Weights of a small autoregressive pixel model: 6.96M parameters, width 256.
Rows from block 3 of a small autoregressive pixel model, named by matrix and row number. Rows with one number belong to one neuron. Each number is 128 + 24 x the weight over its row's rms, rounded and kept within 0 to 255. All counts start at 0. Numbers have three digits each.
After each neuron's rows are labels from the 100 images, of 14976, where the neuron reaches its largest size: "strongest on" is what is common among them. Only what is clearly more common there than usual is listed. The data: photos with spoken descriptions (Open Images, Localized Narratives).
# gate: MLP gate (model.blocks.3.mlp.gate.weight, 768x256), inputs 0-127
# fc1: MLP up (model.blocks.3.mlp.fc1.weight, 768x256), inputs 0-127
# fc2: MLP down (model.blocks.3.mlp.fc2.weight, 256x768, transposed), outputs 0-127

gate.650:132151151092148083123126131120140122115117145129122095134168136130165125135178136140107133138141129164136147102138163206111125117133150165137100120109122126152142135148097135124115135128149132157133141137140149118107118131127118116112130162132142122129114138130092143139105128128150122117111153106100085168101127117136106122077173172121108146115122089175152133121114158125083129060177
fc1.650:114111158123148111097138124116198093183105136116109100100125116137156103165105134111109110125147119129142124127140158110127148069113119161133112152147116148126093148164140094109137127131109140110138139129144110124119143137096170111122114123131138083051089087139109190120089106134160111104179100124121107170102143098132132091087168130117131121128115102181114090154164129105114144125126
fc2.650:134153102140164139148130164128111127141133139089095082134117115136156129166111117142134094157129165152121111116126121052084130114149123095122107102105127130086141125140124096084129130127126138179143126130104128129117107114144129126150124099139151119141080157140139130164095129117087070113107103137159147091112151112145134069148132143133131109138119108139124125110102135138137109081115
strongest on: text has "red"

gate.572:164104101089136064116137114128136144113131105151095106109114108137152108141125104166136123149156115144149106133128091123141174108084112151134127126111156146106138120130102149104104111102137129121102103106140110145126131081128035115155109159109133135124133082130152135108136115154142116157090130102123137117126128136125163083124082114153142133132133100144097095184090129125149156108182
fc1.572:139118134148149138107107150149107130044137128156130145109114152184127095143140085153104117115129135107140165146142143146149140155116125212131070144114102178106104112107165163158125128148127123143114105115135126091145147155117139101136141121157124168084111105129132110105129093127187125135128086135082115112108126140089087122079120107145153114130128107120144085110156109122110133179131
fc2.572:116135149145108164162117139131150121143089090126114136132130105141108151113100136108105133154112130092143128093126115143138138133141132161077134120109108072099140132126165079164105127116152148108151134099151149126089106158101145125113142096135109166149116209122101108059130144121183109158136102115163129141113139122151120153131154131136104105165120156146124123163092188115108151153128
strongest on: text has "trees"; text has "grass"; text has "plants"

gate.287:117128166103146141097100172138160118148195163153133142108135113103101127149132147105142094093098087102186093165114173157155180164110144111121103130127097162092104117098105110095141124155124167090130153124140101105132148103111124161171113103105166108124137100142072095095140088116151082111133129126102169097135175118125130163106163136104121138129149157105141130093118127123125097117119
fc1.287:173099115122118122121162100136128194119100145128147092100121121143118137110111142169136133097172128118138173124112111177161081103121160126119131144095157092109134154142108116148120165107112097075137149160123117153092143141144160109137121124127134152159132139121104105116113125139168135118135100130119098098173080128111129126088117109135119106125116193133109136146124131146139185149096
fc2.287:170124157106173131148144152123130134148146135122171138089128141103146151117126131120094083104148135070145144118179130115153181117115143104140110129101163109140115122123130097108108101109125152092194115122115105148099181200136148121144129158110155107110135132129116158104109119104124108123118130115153100082144137141151134148123114127139114166128125141062165131073171144075102146106104
strongest on: text has "trees"

gate.490:104112132131127093111133107078144106128161090143141142124133129093130153116149141153109143111148085159141104124117141156101124117127068124123114124132104081155157134141111077133126135120124158092131143119110128087126111119123100110141151137112135158072146125123126130110131135129151163128114117098093076163112152162095146108130115134160168117092120113152146101164104093142105087128164
fc1.490:150156147125128160118143151126155118146168133114183170109122144109104137105145151101116100113129130116109151120130109099149105119151111116140104117126155163071087165125133148137106111152130112186141123112131124130156159114133185161112193078108157117156156123146126087087175113129138083113150129167135151106093192143121112161153124134133141133120113146150136147129105111134153142110122
fc2.490:115140091126126120129128170145155167105082166083119144122093089116103117110139111129122116121152138134143099113132122119110115112124170127115121117139144126141104123131133094198086149115091107125134150125118098107130158127128124167145098137091157156110177136134105156142151137155161112083119128157113126105143159116141100127135158128122133113137155137112145106111109139160109130131130
strongest on: text has "white"; text has "black"

gate.0:157142125129102124144151113128174137128122155096131140142093148124119065120135126112088108092130146124093106133133073097157159101133116108153161132168166111141124154125154165147106142158167118135136103144137106110116135124156134166160135150123171125076107118151128107119120108082149061121115137167116164139119158110154122155157131142171122148133101130147159141097154107164108163139157
fc1.0:131129154138110143153127112118118132175095091115158148134108085146111052129153118108118113130106146134101135114122122143135122098068090100113082131115122129165167158098149129110120169132132136143052151137126097154139109075095101114102182122142112175105116133093126170140139150121136132106158117148125143146121112081142128131104120097164136142122116133131106132173115103135148098075110
fc2.0:125118156143142139153141089157098156127089137132123143144144150137115109142138133153092140125129119141102174099125085108114093113125102188136124109119145082108081121116120110152135121130176093127069130123147119107090111176107147118135113132099113074141131129173132184122111126152125142126095107174110144157102086120157133131114120108105140137142116104139095122139103128146098160083096
strongest on: text has "sky"

gate.735:117118126125146114162123112118141129132127085152115083149110129149135111075099102114123141167107113147073139159132103104113125152071097102159112100123114126154151143168110104144160140110149125132095151150158148130107105167111105153142169148141141110144131138108111107129120139113104157128113159123122104104138113128102105094141169127134165149097098129161109168153173149119102109163168
fc1.735:102124149105101107135111104100154092150139105105102129108118159153176142141135102126141124115153140146133141149116104093125144135144108134112137101134135109107136101146044130181151156125118128088086159132154127131103123074105106126090106181158135136108149135108160100157108133135136164100154121060131122131145154164123149142119110152159111131151132130132122175136122104102143132127141
fc2.735:129122142051127126123134155084141077127128099158112125117128101157121124158131136114058122186121100132096118114132130089107125101106088141069165137121122145110165129147172101085111105135136107139119150103067145116134165150118154128116171170108109131150160097146120114141149155130088134152138155120114161124109158125073119093112147126141152100139116086121137144157108158128116119124139
strongest on: text has "black"; text has "white"

gate.413:115155118124080128126132119137142138160166144126162127130108142136121108136136133114081130122124136118125159124094127096127135119134132161103167124133144117118132157111146091133166149105093121086124151153154102115111137156101135160127154162127167174082146108153155108152041107126144121103135159117163128145104139129114125139132147106150157119156114164158140163119091100154130130123096
fc1.413:116118117156116155113148116148116141083114165139107131127134115157169127113110123141114131158129128144153096137124134107106145119142138115120178114107077130125149120178112156169142146120118111125089115134136153084165136109141156135180128126092131150143136127115098090143158128134109117113158146102088135084158124129109139108122148148134117153127086142204098089095146130095078127193108
fc2.413:109110132150138146128125082143094123138172118129126143116128119182143134154115135113134131098113111121162103116146123133145106165142139136172140137135112130138081135070104167167118128111127145134130155171130105161127114083124101096108098109134141136113182126123114160124135114133150113123133156089104149158088202117090122182125145101100137136117140143113097099115153097105160117106100
strongest on: text has "people"; text has "holding"

gate.80:172181107143085117145117122082152114127114132113087124120105118118102109166141146130127128112128153140131053123138113093107152141110064149131156172135165109125161102106136113140146170107133120105129130130139115090146114169165130151138133171074137099135130138118156073146115148117131156114176143114085128136088159167138100161114147109131146110108133122174140138150099133150156079132123
fc1.80:138075136133108096114100155104137110114112124141103132134152156172124165148112100116131098174109112171097113130130111137075147133136144143186090111137155083137126062113173118136164158154148151153087116120120146076172132138135131139148120177140128132138108143110128110137135124154140120114128113131174105126110110110118090133148145145168118140116091132085119128126129095138134143102103
fc2.80:149113157113096120149144142166183105169136157130136119128093100121131127125121145130109134080130156090093122134100162116180147155125127120116167124123117095164136151122094129121124105123140146110130199126117138161090133112156158122143126114151123131143160119131132209153114102129124141130080120130100094147133123149113143139104154095116137125108119142131126153125126118128132109159126
strongest on: text has "white"; text has "black"

gate.642:107161105146121151150094086110154131130157124171107102152152116104099114100119092120114125135141140148117143166133153142098115148131061153110107124122120134123160087135086119144145157138116157133095105132119130123129060150146144130125159126115121108120155127115124150146126119115078128171084143147112108150111095130112105138077139119110138134124130109136130109134138155156100090147109
fc1.642:158159115096138152122161112126122118143128171162047147142124084131138152114155134082132157154101142130106126140135102131101131114098123105158121146143120141112200101137124142126145139159140138123124128110081187089131144116122106123137105118110087164127132160136175097139090163118124117117106142116137131123102110130116111149142126097163126138105121149093140129129127119121122149126119
fc2.642:093119078139126096137138131107109125127135158159165148114123156105114171120113108158135107124107158131180186099139125128153138124139089189128125110123136085147104103077141111126124127108112130121162134116136145160137172145117088131125122151116148120110149118129134113141136110130090115135123143098085132125132118171072148153097132158097165107098096123111147119162120155140139133171115
strongest on: text has "red"

gate.371:119110127128110073124119146100135141127150149179123120108124137103131122141119128131110144145165151108150154149121129121092143085101148165139147131126137145108203124148098095103109166130105144193153158153142143189158135141091104132069161120110137132088131090133138147106164146132144180135135090123100171115138075152104111139133119110136144118083169188113161125128167111115102124172163
fc1.371:130126113148130132187138157123153102135118126143159156114102160116164121147134063130121082094111139125125158120152121149137140112124132165182143133136123142112130109131112108142122113134093119139117122119110142165134152087146135124101163129158105116044150110131167120127143148118157187155138084122110135130119125172099133131157079118144109107132145190089181162132146110071137117134169
fc2.371:155120137113143139159098128143178152119106163126098123137111129164129069121084131143092134114111155162110137122127133121158118103108118166125140130132123183134125143127160078129159129129096169096129129097117129120135142109110136153101143127139123132099095130132125089128112141128178116099149082130152136129090076145115091124147140131169135107133147150147138160157139122140152151129151
strongest on: text has "building"

gate.58:161133128110139152115118147107128124165157120137101140105158118104136135130129158112142101128145121128084119136119113082135170143128110096129132140146165204100086099135095113151153128130160135147130152146140144099110074140050183173101148129137162111129108119125098151167163095146153095124100113184109150090141145137104127122120180138138120106129123137114113135106097112139093105133142
fc1.58:109133163113136100122114135142137132165125132155122087144115125136114129131121142123118145126121106149143168119124110100177169119151152106125136139131105095133142136138108143112119115133118144128138075125109173115141148130148081135116086120113114130110131111133181124078095150139068077126118133113143141142096145141172131094121125117103116166121109166145160140107139157139114166126124
fc2.58:114126131092123088118127134126127111106146106096128109122125150125093158170148113127139133126136092110149123182133223106142134111139111144138156155161095097107180119139159095175117138086125135147101124142136146121130134141116129140149141107167078108123095121137118129144137126143164135145123140113165151139083063144124104147102139129141141100094143108166151124103126098164139106153118
strongest on: text has "grass"

gate.610:175109140106128183145105158099140139111162132141100106131165102121144116136135162122133103119143097111087077119117132160150106124099119103132134143139096163121161131162114144105142113134137104168131129123101127164128083144133120114153132132096114087151106096153131132089099153125140097117096112170115096148073132108096166138119131125133149105134162095171101121113131126146140102126096
fc1.610:105154149199128132126127094147130130172150128115173159150155106093099128109118162124102105099134068124092104130137130097153173131114101105102145104123157096112131140110118067124083147110140145147102133150140127155151165132129101109159149112148133085107113168125059093148120119139130151121145122101117086160141107131122150142072134115114135113130089152140092181120142157155125107183142
fc2.610:113146087105135129108083086116143109168138124138090142099189109120107140132109140122118110155180134091116147106151167094131152139133094070131131172098154140134153106130120168115153167083167134078101125152131145169169135116088141139131107123120126082185131151088132105135183108114128164149141149147105100110152144082132147103110118089095119122117157073125134097129116108136110133183120
strongest on: text has "trees"; text has "grass"; text has "plants"

gate.742:111155151141144083175135133113102131145099181107141168131161146129137087119125118143096203116076114126172080125158116149113165097140133143116132114145192097086142125113136137131124133169145127155083101142131138102153133128141101150119109148110100097130110124118129110139144120112174153092136152128115102117113090132112131127126127125136135148143142181126099125125129109115126140103143
fc1.742:186129131145122126116146135149176092133132158148146119134148152132107120133101105126134127112093115117122124140103079144175136163127132133169101122141165169102125122128111159158130117120112099109112101160116132166120114135124145177179115135118145128060146109137110116140116116129141164132111107157128060143102058129130147120128129125119141087109122143105124091114149138131109137110116
fc2.742:110137142136163107113121153098109121144049154117112169110158181132151129116146091108101121148116117117115139140145102166095143139122154119127141134094120103123139128143136113159122091124115086121113146149137143166134143126151086153120143146123125141076073129130130185140136099159145123109129172153112163115126126117155146128129124151138130163147137134120163159123196103094122161086134
strongest on: text has "grass"; text has "ground"

gate.470:091124129170102111092125081126107128142123087165135168135113115138125138163168178129139114158166104138102146141114140087107154085152118124104130143106146118123128164160139150129108138171127132133110169102177119168125115127116107106150158140133140143130117118158141112167108131134114132173145152102137139126109107170124096205144129128131157099113142102116187132129130159104127074133165
fc1.470:068138156090122097132129176117120090150128100158172142143093105168176136128136115162132095108122100125060161127110134082145137127122083152134129077139131158109129161120117111091083140127130164130130130137148165125119111121117147111123180122147092138155146132163163159117106114109121169125066130108140150141121120179121111148123130136136092133158124120145159174095097099086133108110116
fc2.470:163122091127133133113118109165151136129076116094115119126165111106173176105155091123125115140141151119170141137167130100189130133152150124114128123129109114100109111142136084131103091134114118124094115119108129113100127154186145110128136169143087141142124136090107102129108106116152151131153105131100121107125147156131116103107104118114152146128126106136148086145112121120124135083129
strongest on: text has "table"

gate.28:154110142152121091113113115132132135131144109119136115100128118132155121116105159118157131108086114150091107154141049160123115124126148130124168132141123153195196131092133121073131158104137118103107146140103174143124121103143096154096098117137115109096128120130155141130084104131106154115161181083068117155158096153108142152131155125148122128110113131140112152135048157136122119175105
fc1.28:126139137130132122135140129082137131146059156114156143102115082119103077113177139130131129093126110137177116142131122162144159104120113181125135143130140150123099109123134114177085074133140145109092097143107118072142161149122153149141111137145131113152091110158090103126100174113153101142109106105148157135169111102134113157170139140124120130142157156122134125145164124112115124133122
fc2.28:122135068135114128138136094102127109141132137120091134142099125112102177133134145108106149115181108082136099109109125204136118124139122124118188117096112122165143128113139094159139176145131139125144177118120192105132160128106123129099134107117106114125136111160120156116122128145139148139100120097141121163145091106135100136151146133127116136162158132162171086084111117116139122127107
strongest on: text has "black"; text has "white"

gate.401:139060162117094124114145119117113116101142084134123107123119141144152108100063118147128152088126098159096132160118107113117150122121111119133135164121090136140145167142145106163132106094123094175131107166132143119100118123135125159115157101126107129146097150111150089154120104126104146131153131076143168067117150193113123152092131114123111131156137087093151105145115115133112092148155
fc1.401:140148149161152140146095124129115118119132147084149134109119123121117119146143115126111127143143146131105162125142139113096139116114158144118108126124138135141093151153149152158116130165167140138121153105123141119145169178126180077169102139133163138123072144133103088132115142133133116132173118151155088105120095134122102108157146148069150106105088103146160110122142127104107084127131
fc2.401:121122128119141139128165114141146118144116134127103142160105108126116143111114110157118106093156136114125089103132098164180131100107124098149132127107158118163175134164114100118124158144185151143133121170126143101142078129110162171118151106117112108175110143104127088119157155130132100116094107160090112105120124119111143130093128075103100122174148145170127116108152076136119135157156
strongest on: text has "black"; text has "white"

gate.599:092156137112128136160115086139088151127082087144107137113121090094100099108120159115127110096173075119162117171155140146113155121173078171131143132108101142078076121157145150154109157110137146130124119139159129156142119116094178170118140123133116127106089119100125107185137095134144113135134132074133136128119139137128113138101135135158120108104133123134155164123121141170113109160118
fc1.599:122138117132125187142091134121173134182114161122112150111142119119125129139120152101139140124124081138138102124162107149173119100118121103139136135142168195156141116134145097125136085158119135124153128145126117136137112078171106131153107099117129152153110162097090138119122153145194097132194151147070115097118098107120130165138086118123142111131145146111111146148146097123143138144113
fc2.599:117105145124129088143155141105154141134129126127115180090119133113113159115118146140146135153107124124159150132145068119124093121155126135122133116107090090147124116100113106158105152129150161136120162131132161129114136137097137131083124125122160140111095129122154104084159131149095128148158080102155136136164174160118116147138164121095113170130074149181139129147088129088160156161134
strongest on: text has "table"

gate.30:118127146135116134128114140124157165175114109148139156156143088122155117114125143128107130143137103084075139146121138099132142128085107118156123120101120119136119137153110098133145150147177139156159131122118152159146100116128108178122141155094138168088130127181134119143105134112119117096133164133145130124109098103149103133115166109151126141129152206106146138162129122107141120140140
fc1.30:129139165117097132126138170103114135126107131127132115157098140094145116111141139125128127165099132108153142114128146073160117176134083112108181095124151099150104126132102108135118083139140138120140103070116123114111127138165171168119127132075157133122125169195162108096101156115139112113122121155121101136172143130150123130148129134098130139144090173152106148137100125163108126096123
fc2.30:097164108127174130114138117126133154137146119101123132122140177131161123099145116132125107156127138107112140112114145156135131121090126127119140118112151101180148125136112176135149088131155116129140111174108110110137154136150147098137117107116104154136083102141145090136126135121129088096125122160140124141158093158107139198118160149179118130105090141092150208141132122166138151098095
strongest on: text has "table"

gate.359:112116143138073133170122123121134122102183154106103128133156091142147149109113146127093180117162150074108153119145147077095145099133111180168138120117169143160164107129115109110136096158172136142114128120169097142146144131109155148148112149122133087150173139148163133132076166115166121110121166157150089109101145118163075085178133101082128153116126146159152105153118098158119130151132
fc1.359:143126121145108124124099118156121119104135181077127157133110192170124128120126095136105139156097125116138163091170122121159132127176152147143107156146161177169139108123154168093168114112119127109134135100115125135147099127112114152132142126127121106183154096096135099111102151116152156122156111145129147092150139113129071114095131129109116122098139131095104119168086131065107132132159
fc2.359:162118104107113109096130104121192158134147149166123135145147155104158117147095144132148136124130106127151166151145126114100092139116101130147190131151108115108119112132126118116147111129140153121157099098124108133139147119160111200117109120106109129119120127113159123103102133142103125096156119123114139138209127149111164146150143147152131121107155126152137139095122144172168177149158
strongest on: text has "people"

gate.479:135120161175122108143119118134117143141139142102126122112136157181146113100141104104168101116133126163157105126135109161117126138084136075102107123108162125123158123102100116116101121120174164153119115166113114159094111143131130146150112077110133164135106138155123133141136089106162124173119122117111114142146095098059119107173172132083104177140095102113078149134163092102135138128148
fc1.479:108126138133135104090143163127096102143132116091142103130159113154133118167175144094135169130149099142104088150128105154137125143112096107172161099134126129141092096092103151128118176142110139179108150151111171098136126124169137139130154120131140128179105148117132116177165123115151159114138135135152086105147111131147121091147120143124127109124127121128133137154119157108119106147146
fc2.479:120167146162133164120122106172102079126153109123168088108153160113167103174174108101130115119151165125125110145133135116154164137147107098104121159130141092119125094117119111154115098139157121123160132140144136154112127110120114155142144108131130109095092149110144154140150114166135130148178116189128108076156149143113119155095135148082173129117123105135139161110115126129125111125145
strongest on: text has "grass"

gate.216:132140125153133085126144140118141096143152111126118148102160104107125126163138089122121186118100117156140163134128062133132122141114138130157107133144124164156158060132160117135147163184150122114136143124125139109158071124122120167104151124128149139132086104111159108089083117115155148165112138121086175108136120137141130162100142098184126141149126120125141141098117112131166159076150
fc1.216:097152134123128098146113117131108111105092149051108127127108114146123153127133104138121170170144133129108093154141122145093111129173158086126134137123188117104130142106101117135117099139110125133112128081113162101163175108112139100166132135115113164130110120153125156159135149132133092158150156101129103102116123116136121136146160153162145135147091090154174103152143103099135136095124
fc2.216:148120092125068094116132115158128138137138127154132089145127109111168129143116138138133164127158117120123150143095072134078093107121117101135130163145159140127126128140138131167138114114151138116141112146125108122118163139109111143111131088119172152129121094159135165133169105115115117119127086161145104127140125117169136131109091125136117140131118144164150122114143103172178115184159
strongest on: text has "table"

gate.148:140145148182122139125129080114098192120124084141113091070160109107126102159184135135121110110107143151110109131139135147135127117160098165154102154082099193131119116124150133131147158127154111140111124148121156142156139122119137123134092112122173125088102108154125134163112151096130111123155137135150140122142159077122125123124130124113142085110135133109181115133119166120102142128141
fc1.148:143122149124127106125124172117143115140127162127159154150110093111104149118075119117105160148128119123086118134107111099096118107155153172162162130157154142160135125108125096175101106129120140161123123146126127159134109118125113138103131134093125172108092115109130191118166154143154143130098098153154151135137132139136133114108095105145122131109179173137124175142133089156131062114107
fc2.148:173142121112156120140101151119135143118120133138142142115167173115099122132122136123106103120157098127135102138160095111087164136145117124191122141131160161141127181133140114155118137124158147139133166158128136156113139142104105130131107162166164169098135071155102160153128172120097167120090154139162146107153149133076122100114130158098127087119135116117189127146122138133112080111104
strongest on: text has "table"

gate.564:113095133175113124148089115113128129103154153089123129137176137133098148113077170120099120096169128123110127143152101145094147128123151126144123114151130108148124150194117135154159146134129155128073156129122152120145101074124117127115177158114132153129137151146138131153117122084085104156152128106106055132129130120098122088174147137121145096088142123162115131061134126129133113115116
fc1.564:093132153199151139141115099120121074076110128088158161137142147134155112149136128153076119131164104138086127128144157124195135135149131126103103171119135158178111074108127113123135123108096152111145090141136160124143069134127159112142149133176124127125133125142122115124084090114098126136140126138122103157104129153106110082100111125166120108109177109184151129118129146099136100104117
fc2.564:140115146110104091125120151137118121144137130185150150134123118157089120073144153197115163135160164107114105144128113139157101130148127144120153113114074125109107141100101103144150146113168093132074138136168145171112148133097114095101146110088119174116145090087122128140168129091126091082115111136131121140166117126084133119122130122119175134123110091144141181124136119104157142161114
strongest on: text has "black"; text has "white"

gate.628:090136146123119129160138128150151153131110135147146120134107077092158129155109117131152132111126102167128150126145122116133147116089130142133140134146131160123139119143141124050163097097134113146128156161138125111134163067162162119125134111096112120139108085129147102174127149136147097128111136137184160150105116154162126156093104116099121125107139130100168144103106102121089115114145
fc1.628:108145120135120108111116128144150132127149137140116147086138107095129153148117124144164110137121094116145149136125132128163166106102083098109127105126121171139169106122145113137149159168149146112096148111107134118146146034113140099104117110109148118144140135164133129156158112148151120126158108129132132110178167129183131145100110124150134143145116132099145153108071135154125082151129
fc2.628:126134115111125134154139079171186158114134176111086146084100097161128108128126149143162110185118149135117152126122161081159152105102119108109138150142157129119100131144142128138130163140126139114085112162130125088141168091133137161114126129090141075118129135143127083158130108112119153155138119113120128105147150111147142135122157117118125126123114154153143101125134101132165123124131
strongest on: text has "trees"; text has "sky"; text has "grass"; text has "water"

gate.46:144124145161115148093135119106103151107112127110086101161149114130145114143121119140155149123117113109100079136121087112147089118129136144094138138151165154135093107166142162165133134083128051149125123155124161130111145093140098108110130150134167161089097120125156148179119100123147117149120127105109066106137139120121153110115116121132148086120162170127137135147134141150126096117172
fc1.46:170129123121145126140158147134112132174124119129173089124117137112143120149134148080144133129138099142153123113131106105148087138133149180110127142133129153152128144133139145164104137109129161138199101142107105129128124106152097134117112092117128130171164119163140097129087140125097131103090176148113193114120132127130133173154110130137127145100169155107140119088096121127124125094098
fc2.46:128168109137163134139144149053146126138126141090115120082127113106144142155086136145134071152101165148150135146130140163115105139110145135144119139137117118155109136124123107147126145085144157155138077141098133147092122067155097138132112127141103105165130098140076130122133123139087093104110085156125139120117143144094131149166144152068146168133121110108078119096084154141111143158107
strongest on: text has "black"; text has "white"

gate.103:126126149138159166105107115120117103154125157092158121126145136121166090149154122131130125132117138116148126147118088155143099105126150118101174145157104194133086138106139160148138066099115108159121114135118133110110150150180150146116093066105125151137074144141140102143069121104135105183140130129145113130116128118099137125145143148102108129123122100135115129093144146126096122119155
fc1.103:107108112073131136105089169114121100113111094112139115152151140100157096096118132123111175119093102102122158123117066129135154106100101149122151125107111132125153166127121155169111100119104135164111149196121117086116164157131153130147136164133109140150132134128131113132128132146188147150155093105149119088134134141160149094102160124113115125135169120149109140185102099110110173089159
fc2.103:115152157111138139128146117128083124140101116115136110156172104112144137099114119140106161147149144108111127112078074118122198114096105122134145129117206140161152158159132104108151126125133138149125140127101100122152089130127123120084189118126113128110152177144110133157157139103122124118147159114132098098094110125105168112106122123135138128146128132150128123143102099104154159139159
strongest on: text has "sky"

gate.699:121130119109158116162130137122111162098144142134122141145132109096124148107122127103115139118159101129074110089106149113128117145117143138151119129096147134151098162137103120146115095119142125141058145131129158160134170110124158135122144152060143095104137130157098107133181133137160159137120123114151136180134172108148128116138136121098145096112122124163138166115115138146123122113141
fc1.699:096122112090146104112128136122136180121130134124099142183123121097149142084107143150109148134119094140149125114142138112138137125113162143171104100082125127141113150078097127137142195118155131136138168142107136163130078114122162119120205160109142104108168119145121124098102085170162140117048103098129118119117153132155138148136139127127088114124134094134135160102084164122143154122161
fc2.699:109109117140144113164165125142123137116130161120143112130105139091160172103112117137130139110147106127146159147134125167181132141109135123127134117083165126137097105088143109113143122124115121148161100118114127158122159105176148132115120115142112121172163154118094110082152104150127119127082112147114077154102106081156121117112139121131147115111129174096074124138121120117142176095115
strongest on: text has "trees"; text has "plants"

gate.625:124124119160148139119141102120161140118156139114162161104133167148143109171142103112140091196098079144167134139119122147136101111111152147165073182117122175125130102128150117146132105101136153137156101179120124145126125091145097172099102100147160146081098149131113143144134118111097136107141157126164130111133130151096120136126140158177107079146115163089136120142134138130155150123114
fc1.625:078149159070127120170143147177157114124129137098140110136120139138146144138121122119118104166153154140148129125135139079107129098128121106176100120119142137145167192166135102083135123121154143119137089183116131119155161150112121092136118119137172142095130149150103133163114135121064129083115108168153171098113132185124098125120133113160115124119130113086121137132156149115146135118113
fc2.625:128115136148157129095129146153129126179204157145162119112140094146124135131141100146166130136131163121115151107138130099131166137123123096109090114147150110127115149140098141040102153124143155128117122094118131122124099170108150132161134115100135096127187119137117161123137086144097135135125117091068087065139169129143116148113138099094149149142132093152131120108133111118160104100138
strongest on: text has "sky"

gate.707:137113132134124163153139128092118110114106132161125135117144083095158172124134139174103188086115113139090105106141099135120079165066089142076145157116130095141118193119124103148138163113151132113072150102169113107124136155104108136157124141105129138132116121150121083103123104118187187133077101095139128146121155131152155143116139118126143140140114090111111135118120146118138136104139
fc1.707:133142121163141114154117135132130119189135130109136149139077159125102117158087160112130108121130112155129189110127163077097138154140121115134158141127113172127138143106127138127096136122130115137074133093081105118129095083165080131142183119128152137092180133155139169105114135131090134116133124116152171132159142140155152117149120113103136097104135151151101148119092120133127105129147
fc2.707:109078131147140073111149132119150112133161144143104103143129146093143114108155087152172122136194131145128136137100164167124113123127140097166131147114135125091107115124090126106146164084140114132116094113159108137118135178110141099118104041133139139130108159114120118131168064131127150095119139092081134131113111140137116117127097145087109128106144157142145158132142114135111132137106
strongest on: text has "trees"; text has "grass"

gate.694:089112153148125125136124124126121140086103125138131115153194133111153083121110132131130145115141120149117172137116138138100136104090108104164168123147104123119137125129127111105129114112085141128135164153143128116109134146127084104132120167135145134114104137073189200146103148108137153132164113087144099126120113189095137142104103116135139122105134111156128161118143137171115136127092
fc1.694:116101147157124174129121126131119118086152090145113140135143119121180080117128129156142160096121104161127113120120158098157138106092085133111126126136126127113121102139122076092124115127125073101098179145115164124092128154167161113079124134129102119104134141103139154122141165155151163165111136134105107110150100141075145133097101156141125110147108132140142135107096143146095115153149
fc2.694:142111126104118170128144114152093133149102098151118092133094163113149150140143134125123099172099091117129172139164105146128133151136064141154122135127128123112168087131116145123151112126157131093145087130131142147154135119156138090107145165117147102163102141089159134192151104124086101076137144138142106167088120144121149118110157142140139134092111156162134132145145160125150138126118
strongest on: text has "black"; text has "white"

gate.262:119148127122100116153127139118164125168116166104138147114117193117145115147130099123126122134142099124142144144124154129151112112174137201115079166133141174111105139092139113137126150162128172108117130170145150124152109126127130138140096086116142161127136126130099099153103133144109129120127129122119127108126083136069114173118142119186123110156107204094172147118119141127126089127129
fc1.262:110085133149099157140123132134142093130124169120122131115168131136153151100112119111108101124167150122144123134116168113146132114135151098142133081127156122089083103145107141089096145149151166125125164152131143104151114168080169095106111083108129138125138159132102125137115126141129095107144098160120136125121151126043144092148125094142122145139090128164122093162145110160140113109076
fc2.262:113156123173169083147130102173184122104088153136091128129164114155169149134114121119102125115154124110119160133134110108126121123086144129107161131129140070062140130136139177058103134137153153113112110113099093148152154134134125133126135102122147140126160149102115092109200136142119122155106153158148105118171160110120158144148114113116119107136138156157096154168121114130132124090150
strongest on: text has "grass"

gate.561:121141149117139137128100146078124080084095125120131126099116113108137166114152113116134135160126135124177096133127163160085121149071105126100153135121115114138146112143130138143133119094108084153098136090110132134131118110155136152112135161093112096082097085105152171143120157129116156177132154092133146125112142123133138125109125179126109111138172086108162135118090133103097149057127
fc1.561:137129150161118086145103080116113147106144105113093134154096130118171166146103126162159131140134074101124109135114121070119124118148123157104117158107104139127098112142123125103121113139107131150164112124075140124133104095123122124052164148115129121131119148122173121128179170153124126174107151099153107091147108159111120116121147146152099138125137118142123148137158130124141154138136
fc2.561:123164152089168118091131123114113131119109104134137121115147129171118108119142169090102158112113152145083169132141133131107141156120138147122129197123054105063120135145166129124115141100128110131127176140158153105083152149161132155133139132112091117137105139117100128110131158154138158157146170098174116161089071154183123168114103088130144124160122086097129131121141158132124161061126
strongest on: text has "white"; text has "black"